Weights of a small sound classifier: moe top_k.
Rows from expert 7 of block 3, named by matrix and row number. Rows with one number belong to one neuron. Each number is 50 + 10 x the weight over its row's rms, rounded and kept within 0 to 99. All counts start at 0. After the name is the row's rms in percent of the matrix's.
# up: expert up (model.blocks.3.mlp.up, 8x96x192), inputs 96-191
# down: expert down (model.blocks.3.mlp.down, 8x192x96, transposed), outputs 96-191
up.85 089:48 28 22 63 60 43 38 49 56 45 39 59 38 34 70 44 37 44 56 27 47 52 59 47 58 41 62 50 51 63 68 39 55 49 45 37 43 56 41 37 60 53 48 40 48 63 46 51 45 40 41 65 42 43 41 48 34 32 60 26 47 47 44 41 58 56 44 44 28 37 40 52 48 54 72 43 43 54 48 26 83 53 55 53 60 42 57 59 61 54 54 47 45 64 42 48
up.86 092:51 51 41 47 68 44 41 48 61 42 59 52 45 69 55 48 49 61 51 49 61 39 34 54 52 41 43 40 64 60 41 44 58 53 46 46 31 61 52 46 47 67 64 47 64 51 60 45 37 55 63 50 44 59 46 43 51 55 56 58 50 61 53 47 54 45 66 49 62 67 55 51 38 41 27 72 66 36 60 43 34 43 50 47 73 57 41 42 61 40 60 84 63 42 60 34
up.87 103:63 50 35 49 52 65 46 51 47 61 38 60 54 32 44 58 39 52 60 65 49 57 50 56 56 31 41 52 45 52 45 59 44 49 44 42 64 52 54 52 60 41 39 58 54 37 46 53 38 54 78 43 47 49 26 52 38 62 56 72 41 46 63 50 41 47 44 43 39 40 54 38 57 53 46 59 44 42 33 43 59 63 45 61 36 56 50 50 47 55 57 57 56 39 25 47
up.88 101:48 50 55 49 74 37 57 54 54 70 52 50 65 52 57 55 40 58 46 41 55 77 53 50 58 52 36 36 46 23 55 66 58 39 51 48 61 54 48 62 60 53 51 35 49 34 43 60 45 53 55 42 69 65 44 45 42 50 42 57 59 38 41 60 62 50 72 42 60 62 39 53 65 62 39 33 55 59 51 38 28 51 45 52 68 41 56 55 37 35 53 55 45 62 48 62
up.89 097:47 52 48 25 46 46 51 38 46 53 50 47 48 46 67 40 43 44 40 54 67 52 48 35 47 56 35 60 65 49 47 32 29 40 39 35 49 57 51 40 61 59 42 55 55 59 59 64 63 57 47 48 48 59 44 54 34 41 68 62 40 51 50 58 44 57 51 42 45 49 53 45 44 40 51 47 52 58 60 28 46 48 50 58 44 49 58 45 54 45 44 53 48 41 43 71
up.90 093:56 43 59 38 66 41 38 50 46 38 64 57 45 53 56 40 55 53 48 42 26 57 43 67 55 35 52 50 58 46 57 39 42 53 49 25 51 41 48 51 68 60 39 48 60 40 29 46 39 50 48 49 56 67 59 58 51 30 46 53 45 50 37 66 62 62 44 49 43 43 57 67 72 69 33 67 52 45 57 37 54 58 52 47 58 40 61 59 44 55 45 47 69 49 39 33
up.91 108:46 55 40 33 40 29 43 65 56 59 67 58 55 31 39 46 45 63 53 51 52 57 59 53 44 41 61 40 48 52 61 49 50 55 50 43 55 58 59 40 32 64 33 45 34 53 54 42 40 50 50 43 49 51 58 50 55 48 56 58 55 47 54 42 68 59 47 57 39 62 46 72 51 35 48 46 50 38 60 58 45 50 29 64 36 36 56 53 30 47 59 36 47 58 42 57
up.92 082:57 48 73 39 62 30 40 60 54 47 50 58 42 43 66 32 55 37 45 45 39 32 66 63 52 42 35 44 55 32 74 50 55 44 32 53 45 56 52 46 41 52 56 46 62 46 58 53 57 56 59 39 45 58 41 39 49 62 49 48 43 53 48 62 52 53 54 37 50 37 54 54 47 32 58 51 29 52 54 56 58 53 61 41 44 52 52 48 55 52 44 56 48 37 54 26
down.85 095:58 28 54 49 54 57 52 66 59 59 59 53 38 54 67 43 61 51 63 44 44 54 30 41 49 55 56 46 41 47 56 55 56 32 64 52 51 37 51 45 53 60 44 56 54 48 57 57 49 27 58 54 58 37 31 52 37 59 57 49 57 78 35 58 50 26 56 49 49 54 50 47 52 54 30 46 53 41 44 46 67 41 63 57 42 54 59 24 58 66 40 64 50 53 50 51
down.86 092:39 68 51 36 62 60 58 61 46 35 67 51 43 70 37 49 55 45 42 47 54 34 58 46 50 62 41 59 46 38 60 38 55 51 48 76 42 46 57 65 35 61 53 54 41 60 42 68 50 46 27 33 44 53 67 43 48 44 54 31 65 50 52 49 45 42 38 56 38 39 51 50 51 49 58 68 51 40 38 54 50 54 61 53 61 73 36 48 68 42 37 39 63 52 51 40
down.87 100:52 55 40 69 45 62 42 33 44 46 56 50 57 58 46 18 41 53 46 50 43 40 46 36 43 51 40 56 53 57 47 50 64 53 55 44 67 52 43 51 64 39 62 52 77 50 48 45 42 55 42 55 63 31 58 56 40 65 44 44 47 46 41 44 34 63 37 55 46 42 43 42 45 14 64 46 51 36 46 60 50 29 42 53 50 51 58 67 43 44 44 57 67 50 62 46
down.88 106:58 74 68 53 46 69 49 50 48 53 49 62 38 53 63 38 62 50 44 55 50 69 51 50 58 41 53 38 50 52 31 42 35 49 50 49 28 46 47 40 47 43 34 39 38 58 66 43 40 51 44 49 47 52 53 51 62 56 63 54 53 50 39 41 59 48 38 46 39 51 39 39 56 33 42 76 52 42 48 35 53 56 36 57 42 10 44 74 41 57 55 52 50 47 49 55
down.89 104:50 48 51 61 44 49 38 36 45 42 52 54 58 44 55 46 57 62 51 47 44 43 25 66 54 53 58 63 68 37 57 57 62 44 35 40 47 60 56 42 65 52 41 52 58 50 35 35 59 54 44 66 36 45 48 47 57 73 63 43 63 66 71 62 48 34 61 39 45 53 52 51 46 59 53 43 35 28 34 55 57 44 61 55 58 43 48 37 45 56 58 49 48 44 55 57
down.90 096:45 42 56 54 57 38 27 43 46 42 59 64 48 52 45 51 45 46 49 51 54 65 57 36 33 49 58 30 35 29 51 52 57 55 44 41 47 50 62 30 56 52 55 37 62 66 49 47 13 52 67 52 36 56 51 59 41 56 55 63 41 55 55 47 73 46 56 55 56 61 57 65 49 44 39 63 54 29 56 49 46 44 37 58 37 39 62 38 58 50 63 49 53 53 59 58
down.91 102:79 66 66 55 56 57 43 49 42 63 41 38 48 38 71 52 50 54 53 44 70 35 57 44 36 47 53 30 60 58 45 55 51 64 41 54 42 39 53 60 45 59 57 39 42 61 32 70 23 58 58 55 46 38 42 47 53 55 55 41 44 52 59 55 54 49 78 51 50 49 44 48 48 30 50 47 46 57 65 42 41 48 50 59 50 70 64 60 80 44 54 56 55 43 46 58
down.92 092:48 50 50 57 37 53 50 60 46 49 64 48 62 69 50 30 58 38 42 60 33 66 48 50 45 55 45 38 60 36 45 51 52 37 28 47 45 34 58 65 60 40 52 44 66 55 40 40 70 54 65 44 45 50 47 47 58 40 42 35 43 45 43 64 73 42 43 24 36 44 45 64 52 36 58 48 68 52 54 50 49 42 67 56 51 63 66 44 29 49 43 39 60 64 62 62