python train.py --arch="vit" --model="sound classifier" --train_examples=26041 --parallel_block=false --moe_every=1 --loss="cross_entropy" --optimizer="soap" --beta2=0.95 --learning_rate=0.0033 --one_sided=false --adamw_lr_other_params=0.0016 --final_lr_fraction=0
Rows from block 4 of a small sound classifier, named by matrix and row number. Rows with one number within an expert belong to one neuron, the router's apart. Each number is 128 + 32 x the weight over its row's rms, rounded and kept within 0 to 255. All counts start at 0.
After each expert's rows are labels from the 100 clips, of 14848, where the router gives the expert most weight on average: "top examples" is what is common among them. Only what is clearly more common there than usual is listed. The data: acted Russian speech (Dusha). In brackets: how many of the 100, against the usual share in percent.
# router: router (model.blocks.4.mlp.router.weight, 8x192, trained with AdamW), inputs 96-191
# up: expert up (model.blocks.4.mlp.up, 8x96x192), inputs 96-191
# down: expert down (model.blocks.4.mlp.down, 8x192x96, transposed), outputs 96-191

# expert 0
router.0 [163 123  77 163 133 169 121 147  90 146 113  85 148 151 116 177 165 169 167 128 103 112 134 153 192 128 169 169 140 117 126  85 174  88 115 102 134 113 162 165 125 113 100  79 131 113 163 125 161 100 103 137 173  83 163 141 104  85 165  95 156 171 130 123 172 148 147 110 164 190 159 139 160  77 131 182 152 169 151 171 101 151 132 149 154 168 109 131 164 178 163  88 129 178 132 172]
up.2 [111 124  69 137  93 119  88 108 121 128 187 101 124 108  91  55 203 138 185  91 189  69  80 145 137 140  87 116 125  91 101 119 145 154 159 111  91 160 128 112 115  97  79  97 182 164 128  93 162  90  93 163 113  98  61 156 104 112 145 177 132 108 101 146  98  83 140 161  93  92 105 103 125 130 161 103 136 185  55 157 201 141  91 141 118 119 107 127 141 199 118  98 169 135 123 108]
down.2 [136 148 159  42 121  56  90 107 137  41 117 138 130  72 132 121 118 101 166 109 115 208 139 129 105 162 113 134 119 192  88 123 108 125 170  91 134 121 122 101 166 147  97 158 153 103 161 127 125 146 209 145 112 110 136 134  87 183  71  67 114  80 115 167 135 142 150 116  86  98  90  92 112 135 122  94 104  92 157 134 142 163 109 116 146  22  83 142 106 189 116 135 106  56 138 125]
up.3 [150 139  98 117 127 190 162 131  94 151 158 140  75 162  92 135  99 149 156  86 113  94 134  41 150 113  65 189 105 153 150 102 165 157 100  49 161 119 118 154 172 115 196 123 146 117 169 132  86 102 145  82 141 102 161 165 103 128  95 114 178 157  90  94  98 151 173 172  66 121 114 136 146 152  99 117 127 156 145 131  65 116 135 122 147 140 159  98 144  69  86 123 166 174  74 122]
down.3 [121 131 188 148 116 173 127 168  88 110 159 123 199 161  67 118 149 116 151  82 105 200  90 182 110  46 136 190 159 167 120  68 113 109 202 154 109 170 120 130 135  89 129 127  96 157 101 116  80 115 107 115 127 136 158 116 165 145 162  94 179 130 131 143 101 176 108 136 176 128 107 178 173 101 146 180 165 166 113 190 140 130 128  91 160 131 101 167 132 102  72 149 165 114 119 137]
up.4 [165 155 123 103  76 100 121 180 138 121 118 111 101 133 125 108 123 142 155  89  86 140 108 132 117 137 173 123 119 117 106 121 113 139 136 124 199 168  95 130 180 128  64 161  93  85  73  72 163 146 153 141 132 147 179  61 113 157  87  88 126 111  97  92  92  84 191 213 162 118 102 168  85 144  83 133  87 182 143 130 158  68 165 140 142 179 133 146 129 208 117 122 116 136 117  91]
down.4 [132 133 133 156 115 147 115  80  81 250 110 102 157  78 113 148  80 115 151  77 138  59 168 134 123  88 168 123 139  93  73 115  95 161  93 150  69 144 127 181 131  72 160  67 128 154 165  87 124 128 116 152 144 121 179 157  91 187  60 109 152  79 126  91 141 138 110 141 127 130 127  65 171 116 194 143  95 145 141 125  87 118  70 149 148 143 112 125 128 153 153 119  79 117 101 162]
top examples: emotion: neutral (99 vs 35.8)

# expert 7
router.7 [150 124 138 125 130 148 165 102 122 171 104 112 133 160 136 156 135 143 163 119 181 172 115 122 125 173 168 137 159 122 130 157 135 131 137  75  93 146 144 120 119 112 188  64 173 106 151 111 132 112 153  71 108 121 146 160 165 102 129 121 103 149  90 115 184  85 177 125 129 134 165 131 139  81 114 158 160 145 120 136  94  86 126 157 138 147 161 111 155 130 175  82 119 142  86 132]
up.0 [122 160 149 150 113 139 198 102 140  82 157 103 129 159 126 160 102 103 150 157 188 155 173 145 161 127 172  68 151 169 180 151 114  94 148  66 204 106  83 113 168  79  84 165 128  79 137 143 151 213  96 153  92 143 146  95 208 179 147  71 166 165 123 166 161 124 113 134 111 211 160 100 145 109  64 127 117 145 118 134 145 120 119 146  97 132 103 163 159 198  99 101  83 128 154 105]
down.0 [121  85 119 102 133 118 164 134 184 133  62 132 120  58  25  67  84 130 176 120  91 157 203 121 153  97 104 153 147 154 116 150 118 138 136 124 107 141 154 114 149 165 101  81  90 150 133 138 179  97 193 126 109 126 152 141 120 163  64 169 127 160 148  97 139 126 185 109 139 149  86  62 178  95 131 130 126 141  96 194 165  64 133 145  97 107  83 120 196 132 109 123 108 149 144 174]
up.1 [141 152 149 110 135  97 125  89 140 140 128 117 123 134 106  85 103 154 126 141 144 123 100  98 142 184 108 110 161 113 124 105 176 137 137 109 155 123 138 144 107 158 151 152 143 164  87  87 133 150 171 117 124 150 115  67 138  83  85 154  75  82  97  85 137  67 209 113 188 122  87  96 115 102 116 103 116 120 126 158 144 102  98 156  98  94 161  96 148  78 172 135 130  91 130 102]
down.1 [ 98 177 136 110 125 148  92 116 166 115 104 102 117 132 175 127 105 137 158  74 163 131  95 157 118  39 107 190 166 133 125  98 160  97 123 174 161 143 143 109 149 114 142  96 161  93 114 194 102 139 121 130 165 159 106 186 214 129 110 102 147 190 119 186 122 132 173 203 128 135 128 165 169 119 102 155 140 126 147 149  70 105 138 139 142 113 118 107 138 120 110  85 109 165 107 112]
up.2 [114 102 137 188 186 140 153 123 105 155 131 111 132 125 131 158  46 147 141 119 116 148  78 104  97 180 163 143 134 129 129 117 115  99  52 122  64 151 112 128 119 121 147 137 142  76 109  94  91 117 202 108 111 188 162 119 147  93 136 155  96  82  90 116 153 122 235 130 113 119  86 111 133  97 135 156  60 129 138 122  82 138 107 111 122  77  92 116 141 132  76 202 120 135 101  83]
down.2 [153 149 164 167 106 120 142 173 162  89  36 142 118 116 172  88 140 116 114 160 118 120 146  42 103 147 122 161 149  72 116 157 155 161 197 147  99 141 116 160  68 128 150 161 165 119 120  99  95  95  90  95  91 193 144 142 186  90 147 144 110 136 119 136 153  72 129 103 180 109 111 177  90 106 132 122 183 169 112 129 143  36 141 103 112 117 191 141 110 108 158  86 150  62 135 172]
top examples: emotion: positive (99 vs 18.7)

# expert 6
router.6 [205 167 134 166 136 124 115 149  92 182 129  96 148 126 165 145 164 135 153 160 131  92 161 155 160 118 174 139 135  94  97  79 143  85 124 112 158  90 178 102 135 123 109 127 139  98 135 112 159  87  87  94 191  98 136 150 121 107 177 108 130 122 168 101 146 148 158 189 161 163 132 136 179  92  74 133 182 173 124 166  93 151 101 105 135 153 121 149 124 164 140  94  97 171 100 124]
up.2 [105 138 124  89 159 129  67 121 143 153 183 161  93 145 122  99 118 175 126 162 147 148 170  92  98 158 170 131 125 131 104 102 147 124 154 149 158 108 129 150 120 118 173 116 139 153  93 146 181 175 122 109 113 112 127 118 160  55 151 203 127 127 131 100 159 178 123 134 100  92 190 137  97 138 164  89 112 180 106 143 170 155 141 120 118 137 122  51 134 114 121 186 146  87 115 107]
down.2 [130 114  84 142 115 124 129  84 116 128  65 133 126  95  84 144 160 172 120 155 151 190 137 115 147 110 127 109 116 129 137 106 161 148 108 144  82  94 168  65 174 128 139 112 118 170 157  74 132 107 134 133 175 141 141 150 176  98  66 160 156 102 198 110 114 180 144  77 144  94 123 197 130  79 169 129 167 116 188  99 145  98 178 156 154 119 135 133 125 141 130 203 149  75 129 189]
up.3 [195 139  83  97  91 117 115 120 178 119 113 170  86 153  81  95  40 145 141 177 108 106  71 141 133 119 206 146  93 101 107  96 137 115 127 148 139  65 111 134 129 134  71 190 121 127 135 120 159 153 122  66  88 154 103 112 121 122 109  76 108 117 132 105 148 121 114 119 115 133 150 115  87 132 110 136 154 168 170 131 132 147 139 126  69  98  77 166  85 102 129 163 160 158 129 100]
down.3 [166 158 134 102 159 154 140  91 123 220 115 169  86 159 170 134 132  68 115 107 154  90  95  99 153  94 171 142 145 147 131 114  93 188 139 164  98 113 111  79 132 136 121  90 177  79 122 131 142 115 140  77 167  77 139 150 182 147 139 139 100 157 160 128  99  75 156 128 113 162 110 121 140 125  92 114 134  77 109 190 152 104 120 137  82 183  74 154 157 174  75 102 115 110  95 117]
up.4 [ 97  76 114  64 106 118  91 107 154 133  70 187 138 143  96 103 142 168  99 135 141  97 124  44 135 156 104 132 104 131 141 165  99  87  73 169 120 151 144  92 106  94  87  88 147 150 146 104 152 102 146 122 136 159  90 115 130 126 109  66 194  96 136 150  92 119 136 100 132 146 139 178 113 121 110 159 147 126  98 127 104 161 162 114 155 156  91  94 116 126 100 101 128 129 139 110]
down.4 [ 97 173 145 126 115  98  73 137 143 125 143 126  93  98 149 134 118 164 113 105 150  92 109 113 107 131 115 109 137 168 125  95 100 124 127  85 114 142 183 153 130 126 194 147 139  66 149 127 133 154  96  89  91 151 123 136  79 101 153 116 134 192 149  97 134  82 103  66 102 130 203  75 126 101 128 157 138 138 133 127 159  68 142 125 127 105 115 119 167 149 151 162  74 159 145 121]
top examples: emotion: sad (91 vs 27)

# expert 1
router.1 [185 109 145 143 152 135 122 158  81 179 122 163  96 191 167 165 131 138 166  85 160 147 164 143 108  67 165 189 173  95 110  75 131 108  87  92  65 131 170 135 146 100 111  91 142  93 172 191 128  88 144 162 157  91 136 139 134 135 143  89 181 176 126 149 138 186 149 166 145 153 169 160 143 117  92 142  95 130 123  97 100 131 136 174 167 148 120 165 148 140 143  92 201 172 131  94]
up.2 [131 149 181  98 112 152  88 102 154  98 151 114 127 146  65 162 154 161 131 109  15 101 156 112 183 174  93  83  79 135 125 136 194 153 107 148 195 167 178 110 136 115  70 109 164 104 111 113 128 130 155  93 108 125 139 119  85 125 121 140 113 126 187  87 197 119 121 116 151 130 104 123 102 122 158 184 122 141 177  94 200 122 128 132 151 161 123 120 145 105 166 131 102 148 146 150]
down.2 [147 150  91 121  63 151 147 148 101 115  88 112 160 128 145 118  59 146 143 113 119 169 140 105 191 128  13 151  96 122 191 152 117 118 126 166  93  99 126 112 160 112  74 111 122 156 124 115  95 152 119 149 166 165 146 129 112 148 141  72 124 116 136 142 160 130 143 138 135 144 189 150 143 133 111  69 139 161 143  92 167 160 103 119  97 154 143 192  77  79 134 119 167 132 144 115]
up.3 [141 106  88 152 144 102  94 148 136 122 138 145 123  78  97 161  92 135 172 137 164 178  87 101 129 136 147 137 102  89 130 163  94 148 102  98 165  82 149 181 104 146 153 115 111 130 206 138 128  93  88 116  68  89  95 101 147  84 126 139 126 137 133 121 109 132  99 115 134 123  70 111  53 109 149 121 110 201 110 157 124 126  86 153 170 133  97 239 136 156 196 174 131 158 149 103]
down.3 [ 95 118 119  94 128 149 121  89  74 109 166  98 104 143 172 133 196 161 105 108  92 136  84 103 157  64 195  96 121 150 104 148 148 146 178 115  97 128  83 135 118 135 170 135 169 136 128 163  61 199 116 118 131 145 124 134 163 118  91  88 147 147 162 199 173  95 127 143 107 141  73 119 134 100 199 128 127 122 107 156  99  81 108 162  37 109 175 137 108 174 131 118 112  84 141 165]
up.4 [127  89 147 138  77 187 113  89 103 122 114 166 130 162 145 179 104 126 101  80 160 141 112 141  96 106 127 197 112 180 100 145  71  99 139 110  71 166 110 108 155 138 162 151 135 172 167 158  78 146 143 175 129 118 143 144 141 125 103 133 159 120 111 148  62 148 140 163 123  89  92 108  82  95 129 100  85 104 144 136 116 168 167 133 161 127 143 162 211  76  92 104 159 126 128 128]
down.4 [109  47 154 108 111 151 193 230 148 171 111 138 140  87 105 128 159  97 121 134 106  74 116 126  98 161 125 151  88 139  88 159  63 184  80 109  89 197 135 118 124 155  92 186 122 102 129 151  87 140  71 112 204 133 125 149 148 130 133 144 146 116 141 145 118 131 134 154  86 131 170 130 133 165 143 141 164  99 205 111 114 116  87 151 143 152 164 115 136 154 125  53 143 110 159 130]
top examples: emotion: angry (100 vs 18.5)

# expert 2
router.2 [156 129  96 170 172 172 104 146  45 149  85 111 147 207 136 162 158 133 162 110 132 175 137 121 127 128 132 185 162  95 115 153 124  83  89 141 155 111 156 144 127  99 115 103 154 121 161 154 170 124  75 101 156 120 166 186 100  58 166 108 145 179 115 111 152 128 150 180 169 114 176 128 158 104 137 178 172 158 170 160  79 110 119 156 168 173  83 129 132 143 143  91 127 142 155 124]
up.2 [115 163 160 123 131 139 105 176 123 185 149 107 134  91 138 150 109 100  93 161  94 156 148  95 165 139 115  97 120 119  89 124  73 120 119 138 132 122  91 173  98 165  85 128 103  68 152 161 156 162 107 192 157 111 120 152 151 121 142  47 156 151 110 137 134 128 114 119 139 105 122  77 124 117 128  96  58 108 107 132 136 143 147 170 197 126  82  94 189 118 141 160 152  55 121  83]
down.2 [134 112 111 125 150 107 123 106  97  84 106 205 127 115 125 156 143  91 151  72  90 139 122 135 144 135 142 111 147 113 163 151 162  70 199 146 179 135 100 181 120  93 101 168 144 177 103  95 136  89 163 166 160 131 157 147 112 107  89 159 133 107 177 157 140 152 142 194 120 169 130 178 117 175 184 125 143  70 187 129 102 193 103 127 165 167  91 138 113 148 138 139 109  77 169 169]
up.3 [122 111 132 150 159 119 132 162 124 125  93 188 141 196  99 175  57 108  95  90 126 149 107 147  62 151 160 147 156 151 191 102 112 133 127 111 127 173 101 118  93 116 129 108 117 182 176 199 126 112 146 121 112 113 134 168 130 126 192  98 100 177 155 103 146 130 138 122 126 186 110 160  72 109  75  66 122  87  62  98 179 130  74 132  94 138 148 154  99 114 120 108 114 155 125 147]
down.3 [194  97 127  81 140 143 206  74  87 139 103 132  86 145 145 131  54 130  86 139  67 148 122 177 148  71 135 174 117 145 156 163 132 133 166 129 170 134 151 137 157 152 127 143 153 135 100 131  90  82 154 120 180  50 146 160 110 116 147 135  93  94 184 190 113 144 125 132 172 154 127  33 128 136 115 124 163 138 186 167 160 116  75 102  99 119 138 151 177  91 106  61 134 128 134 173]
up.4 [163 144 141  85  87 148 112 138  96 158 146 183 130 124  79 102 109 178 116  42 132 120 152 111 101  79 132  81 169 103 106 151 141 117 126 106 106 100 132 111 189 110 129 154 114 120 122 149  98 172 115 109  82 126 121  75 133 107 143 147 147 167 123 119 112 158 173 101 102 128 127 101 107 165 117 186 153 140 145 143 129 175 122 189  92 138 129 107 133 126 144 168 108 134 130 160]
down.4 [150 128 123 144  75 101 112  90  99 155  95 142 147 165  93 143 124 138  86 158 110 143 154 159 125  85 162 106  86 134 108 121 173 166 136  67  85 175  72 157  65 144 147 180 130  97 119 117 137 142 150 169 156 133 128  76 115 189  97 117  90 161 107 129 134 141 140 125 108  78 113 160 155 110  86 130  82 102  78 145 186 109 160 128 158 129 153 141 168 169 149 101  97 134  86 153]
top examples: emotion: positive (71 vs 18.7)

# expert 5
router.5 [143 145 102 128  88 143 132  91 133  89 105 110 167 148 137 137 177 133 145 175 121 148  83 173 123 159 180 120 147  86  51 144 144 131 135 165 187  96 171 144 119  96 157 117 174  93 134  94 172 125 110 149 198  66 103 158 162 138 148 112 107 168 168 102 127 107 126 170 160 126 150 139 171 127  58 137 163 191  88 152 121 114  70  98 114 156  94 133 150 143 181  95  75 154 187 139]
up.0 [121 141 130  81 159 123  83 145 181 115 125 209 133 150 176 160 104 114 104 150 173 186 130 141 159  92 139 147 138 172 130 117 191 157 120 143  99  70 147 138 108 120 117 140 121 180 109 120  68 155 129 115 127 106 199 124 114 125 120 124 136 148 137 164 129 110  97  97 105 114  70 179 115 157  75 106 151 141  84 151 113 128 193  68 141 154  95  74 140 156 156 206 140 116 143 122]
down.0 [177 137 233 151  84 120 173 126 159 175 192 139 131 121 135  85 123 120 112 143 121  12 140 114 152 162 105 141 128 140 131 177 109 130 160 150 153 161 186 128 150 114 101 144 131  93 166  82 129 151 110 120  89 138  89 134 114 116 106  76 145 142 152 146  92 168 137 177 113 136  95 133 118  93 160 112 169 165 144 192 106 139 105 125 149 167 155 152  99 127 113 154 192 140 149 202]
up.1 [122 125 165 148 159  98  98  84  93 188 132 145 122 113 186  57  75 124 111 163 166 148 138 106 139 137 144 112 106 138  72 112 136 145 111 146 176 133 148 147 150 135 108 153 106 112 157 133 151 151 128 133  81 132 119  89 158 137 142 133 130 119 115 148  89 171 148 163 100 118  92 154 120  94 140  90 130  91 163  87 174 118 135 121 129  84 154 107 141 128 167 179 121 115 173  77]
down.1 [112 137 126 120  81 147 174 123 130 144 192 142 129 183 111 163 110  84 122 146 132 162 115 117 161  75 108 143 109 112 197 162 123 136 138 125  97 113 122  99 203 165 163 140 165 168 133 136 150 160 137 106 133 138 160 195 117 153 175 154  83 117  94 138 109 124  81 105 100 107 107 144 151 128  95  60  98 154 115  63 172 117 147 165  75 125 161  56 125 111 143 139 160 102 117 132]
up.2 [175 111  92 127 136 130 131 162 118 204 176 144 157 148  98 104 111 135 103 130 121  64  84 124 122 102 142  57  90 153 150 110 140 155 109 139 112 102 122 154 173 125 182 120 176 144 111 160 107 125 106 164 135 171 169 133 102 116 106 126 118 153 148 118  41 219 144 119 140 111 140 131 111 138  53 111  69 165 126 139 169 130 130  88 108 202 109  94 179 121 171 165  80 100 150 160]
down.2 [101 154 149 158 173 141 127 136 147 124 194 204 158  92 164 161 149 136 131 183 188 130 179 140  81 106 155 180 176 102 118 126 158 119  43 193 128 134  69 101 143  86 195 117 163  37  83 114 111 107 113 104  77  91 121 146 136 132 124 136 163 161 178 132 146 111 173 102 157 134  76 126 179 132 112 109 161 157  89 137 143  66 143 177 101 127 139  93 152 133 119 127 133 102  27 116]
top examples: emotion: sad (100 vs 27)

# expert 3
router.3 [170 143  97 143 158 132  99 137  81 143 110  90 141 141 163 156 185 163 181 136 134 119 163 151 122  71 168 178 142  93 139 123 127  65 117 132 152 120 184 147 133  90 112 110 167  88 162 154 191  92 116 127 188  91 134 162 116  77 193 102 164 168 125  98 156 123 150 184 130 184 159 161 177  85 117 177 156 144 171 162 106 146 100 154 166 167  96 159 142 170 174  73 135 152 124 124]
up.0 [ 55 128 158 153 153  90 144 127 144  97  61 147 140  92 163 100 159 117 114 102 123 107 136  92 165  78  30 119 103  92 123 103 120 122 113 110 132 142 163 141  96 132  87 155  52 102 115  89 152 170 118 187 105 126 112  74 156 125  74  90 137  92  99 165 146 176  85 116 107 128 135  81 139 108 120 141 178 161 159  80 137 118 140 120 136  95 160 153 146 102 176 144 152 129 174 120]
down.0 [202 127 133 142  91 157 152  82 104 159 162 178 150 101 120 136 117 117 142 122 100 116 190 110 191 182 151 121 175 140  91 171 162 102 163 152  84 123  84 126 131 130 100 105 104 153 126 180 131 140  96 121  87  95 110 146  78 128 133 118 124 121  98  91 149 101 134 165 183  75 203 149 101 128 174  59  95 199 114 123 163  98 144 120 229 176 166  78 133 112 155 122 118  97 159 133]
up.1 [144 137 142 143 106 117  90 112 154 138 111 170 130 120 159 106 136 132 171  97 119 149  94 114 143 149 128 156 150 115 104  89 191 134 122  75 190  96 124  88 163 147 194 153 149 179 157 136 152 154 102 132 123 179 110 103  56 137 125 134 114 154 156 117  87  94 119 157 151  59 134 177 116 109 133 158 159 135  84  85 165 128 136 139  60 167 109 145 109  99 109 154 200  99 124 101]
down.1 [ 86  66 158  92 150 120 144 145  59 198 132 136 101 157  98 151  93 124  90 212 120 133 132 174 109 174 103 150 101 103 116 196 113 183  75 196 103  18  67 136 151 140  59 158 128  96 117 107 104 157 140 195 158 126  99 124 182  93 155 157 163  95 162 131 151 111  84  81  75  79  97 129 149 137 170 101 161 144  99 106 147 117 109 130 100 110  83 154 123 177  35  98 105 118 154  70]
up.2 [125 130 100 133 171 140 104 128 142 156 138  87  69  95 121 161 164 199 159 161 169 120 132  83 124  59 151 152 129 125 107 152 110 118  65  32  82 129  82 120 155  97 137  81 111 124 159 142  96 135  66  76 116 175 172 139 105 169 109 136  87  97 136 162  79 141 102  92  85  89 114 156  88 119 168 159 118 164  76  20 124 114  81  90 194 122  92  62 167  72 119 160 123 130 124 115]
down.2 [166 149  94  69  73 132 161 191 110 108 130 138 101  93 133 185 218 161 165 151 113 154 144 160  85 142  94 106 151 157 111 117 109 136  97 126 117 148  78 123 150 112  84  87  97 111  89 144 118 109 126 132 100 104 189 116  90  41 199  83 103 193 115 150  80 101 169 105 116 129 128  96 128 130 123 107 108 124 146 119 102 122  92 187  74 131 131 189  48 134 107 125  72 129 117 155]
top examples: emotion: neutral (82 vs 35.8)

# expert 4
router.4 [196 150  59 146 155 132 106 145  82 128 101 124 174 168  85 130 144 142 159 149 121  85 147 184 137  81 152 185 167 120  98 119 117  77  90 160 162  74 150 164 128 105 106 114 144 106 148 141 146  82 100 134 187 103 172 185 108  85 186 111 175 160 176  93 178 151 132 160 146 170 133 138 182  82 133 168 140 146 147 145  88 117  81 169 150 178  94 144 153 152 166 102 116 127 186 175]
up.0 [167 117 123 138 103 135 120  76 114 154 140 204 113 121 145 144 147 149 135 149 114 174 132 149 129 159 190 170 167 132 143  98  82 148 107  75 128 134 106 172 140 153 172 170  93 131 115  83 144 113 131  50 108 165  93 134 129 194 126 141 109 160 155 123 133 169 135 189  88 154 126  82 148 171  98 108  77 170 139 119  90 116 143  98 169 118 150  44 139  75 123  97 128 136 110 109]
down.0 [132  94 107 128 112 130 136 135 111 120  74 139  99  76 129 138 122  86  69  81  91  90  87 151 125 182 116 141  86  76 135 121 139  96  92 142 101 107 127  67 135 166 116 110 118 129 122 161 134 106 117 199 127 140 102 101 146  93 105 140 113 178 148  65 142 119  80 140 147 145 108 151  72 189 134  55 124 173 131  90 123 148 142 132 156 110 116 142 133 102  46 135  81 161 140 123]
up.1 [179 145 143 183 120  99 136  97 120 147 127 176 141 156  71  81 145 106 163  57  57 186 135 151 165 155 131 114 154 113 108 150 121 161 136  73 112 102 131 107 183 102 144 141 107 187 186  79 184 115 137 165 105  55 135 150 157 155 104 128 112  79 181  87 145 181 179 116 130  88 100  79 133 163  78 139 140 194 103 134 117 157 114 149 131 110 141 169 167  76 134 112 125 153 114 118]
down.1 [136  99 138 131 143 130  94 145  77 176  90  86 129 166  62 106 131 154 117  97 134 114 119 143  68 104 168 158 151 174  75 125  89 108 112 162 120 172 111 138 160 107 174 100 120 120 151 137  86 164 161 163 161 142 177 132  86 132 117 103 143 133 152 227  96 146 164 156 163 110 142  98 151 151  86 125 117  94 189 107 144 161  89 128 135 130 149 147  47  83 140 158 124  90  77 234]
up.2 [164 101  96  95 117 115  54 149  76  31 173 159 115 104 146 153 142 151  52 101 148 146 116 130 141 106 111  72 108 137 158 126 134 174 133 120 116 179 184 113 133 150 120 113 103 110 120 131 152 148 142 123 179 149 121 123 152 106 160 137 139 109 113 100  90 110 106 129  69 111 135 141  78 135 135 137 116 171 137 158 130 148  69 163 105 119 171 152  78 101 146 124 119 128 153  69]
down.2 [203 161 125 162  74 139 121 101  82 122  70 120 135  93 156 175 170 117  83 138 162 158 133 172 110  98  69 141 144 141  69 129 131 187 102 203 127 149 115 114 126 146 126 157 185 166 108 136 181  95  94 116 102 189  90 122 103  94  96 161  98 158 128 138  72 108 174  97 103  36  59 132  97 136 119 121 150 150 158 102  96 140 101 122 144 143 144 148 115  75 140 141 113 126 143 182]
top examples: emotion: neutral (82 vs 35.8)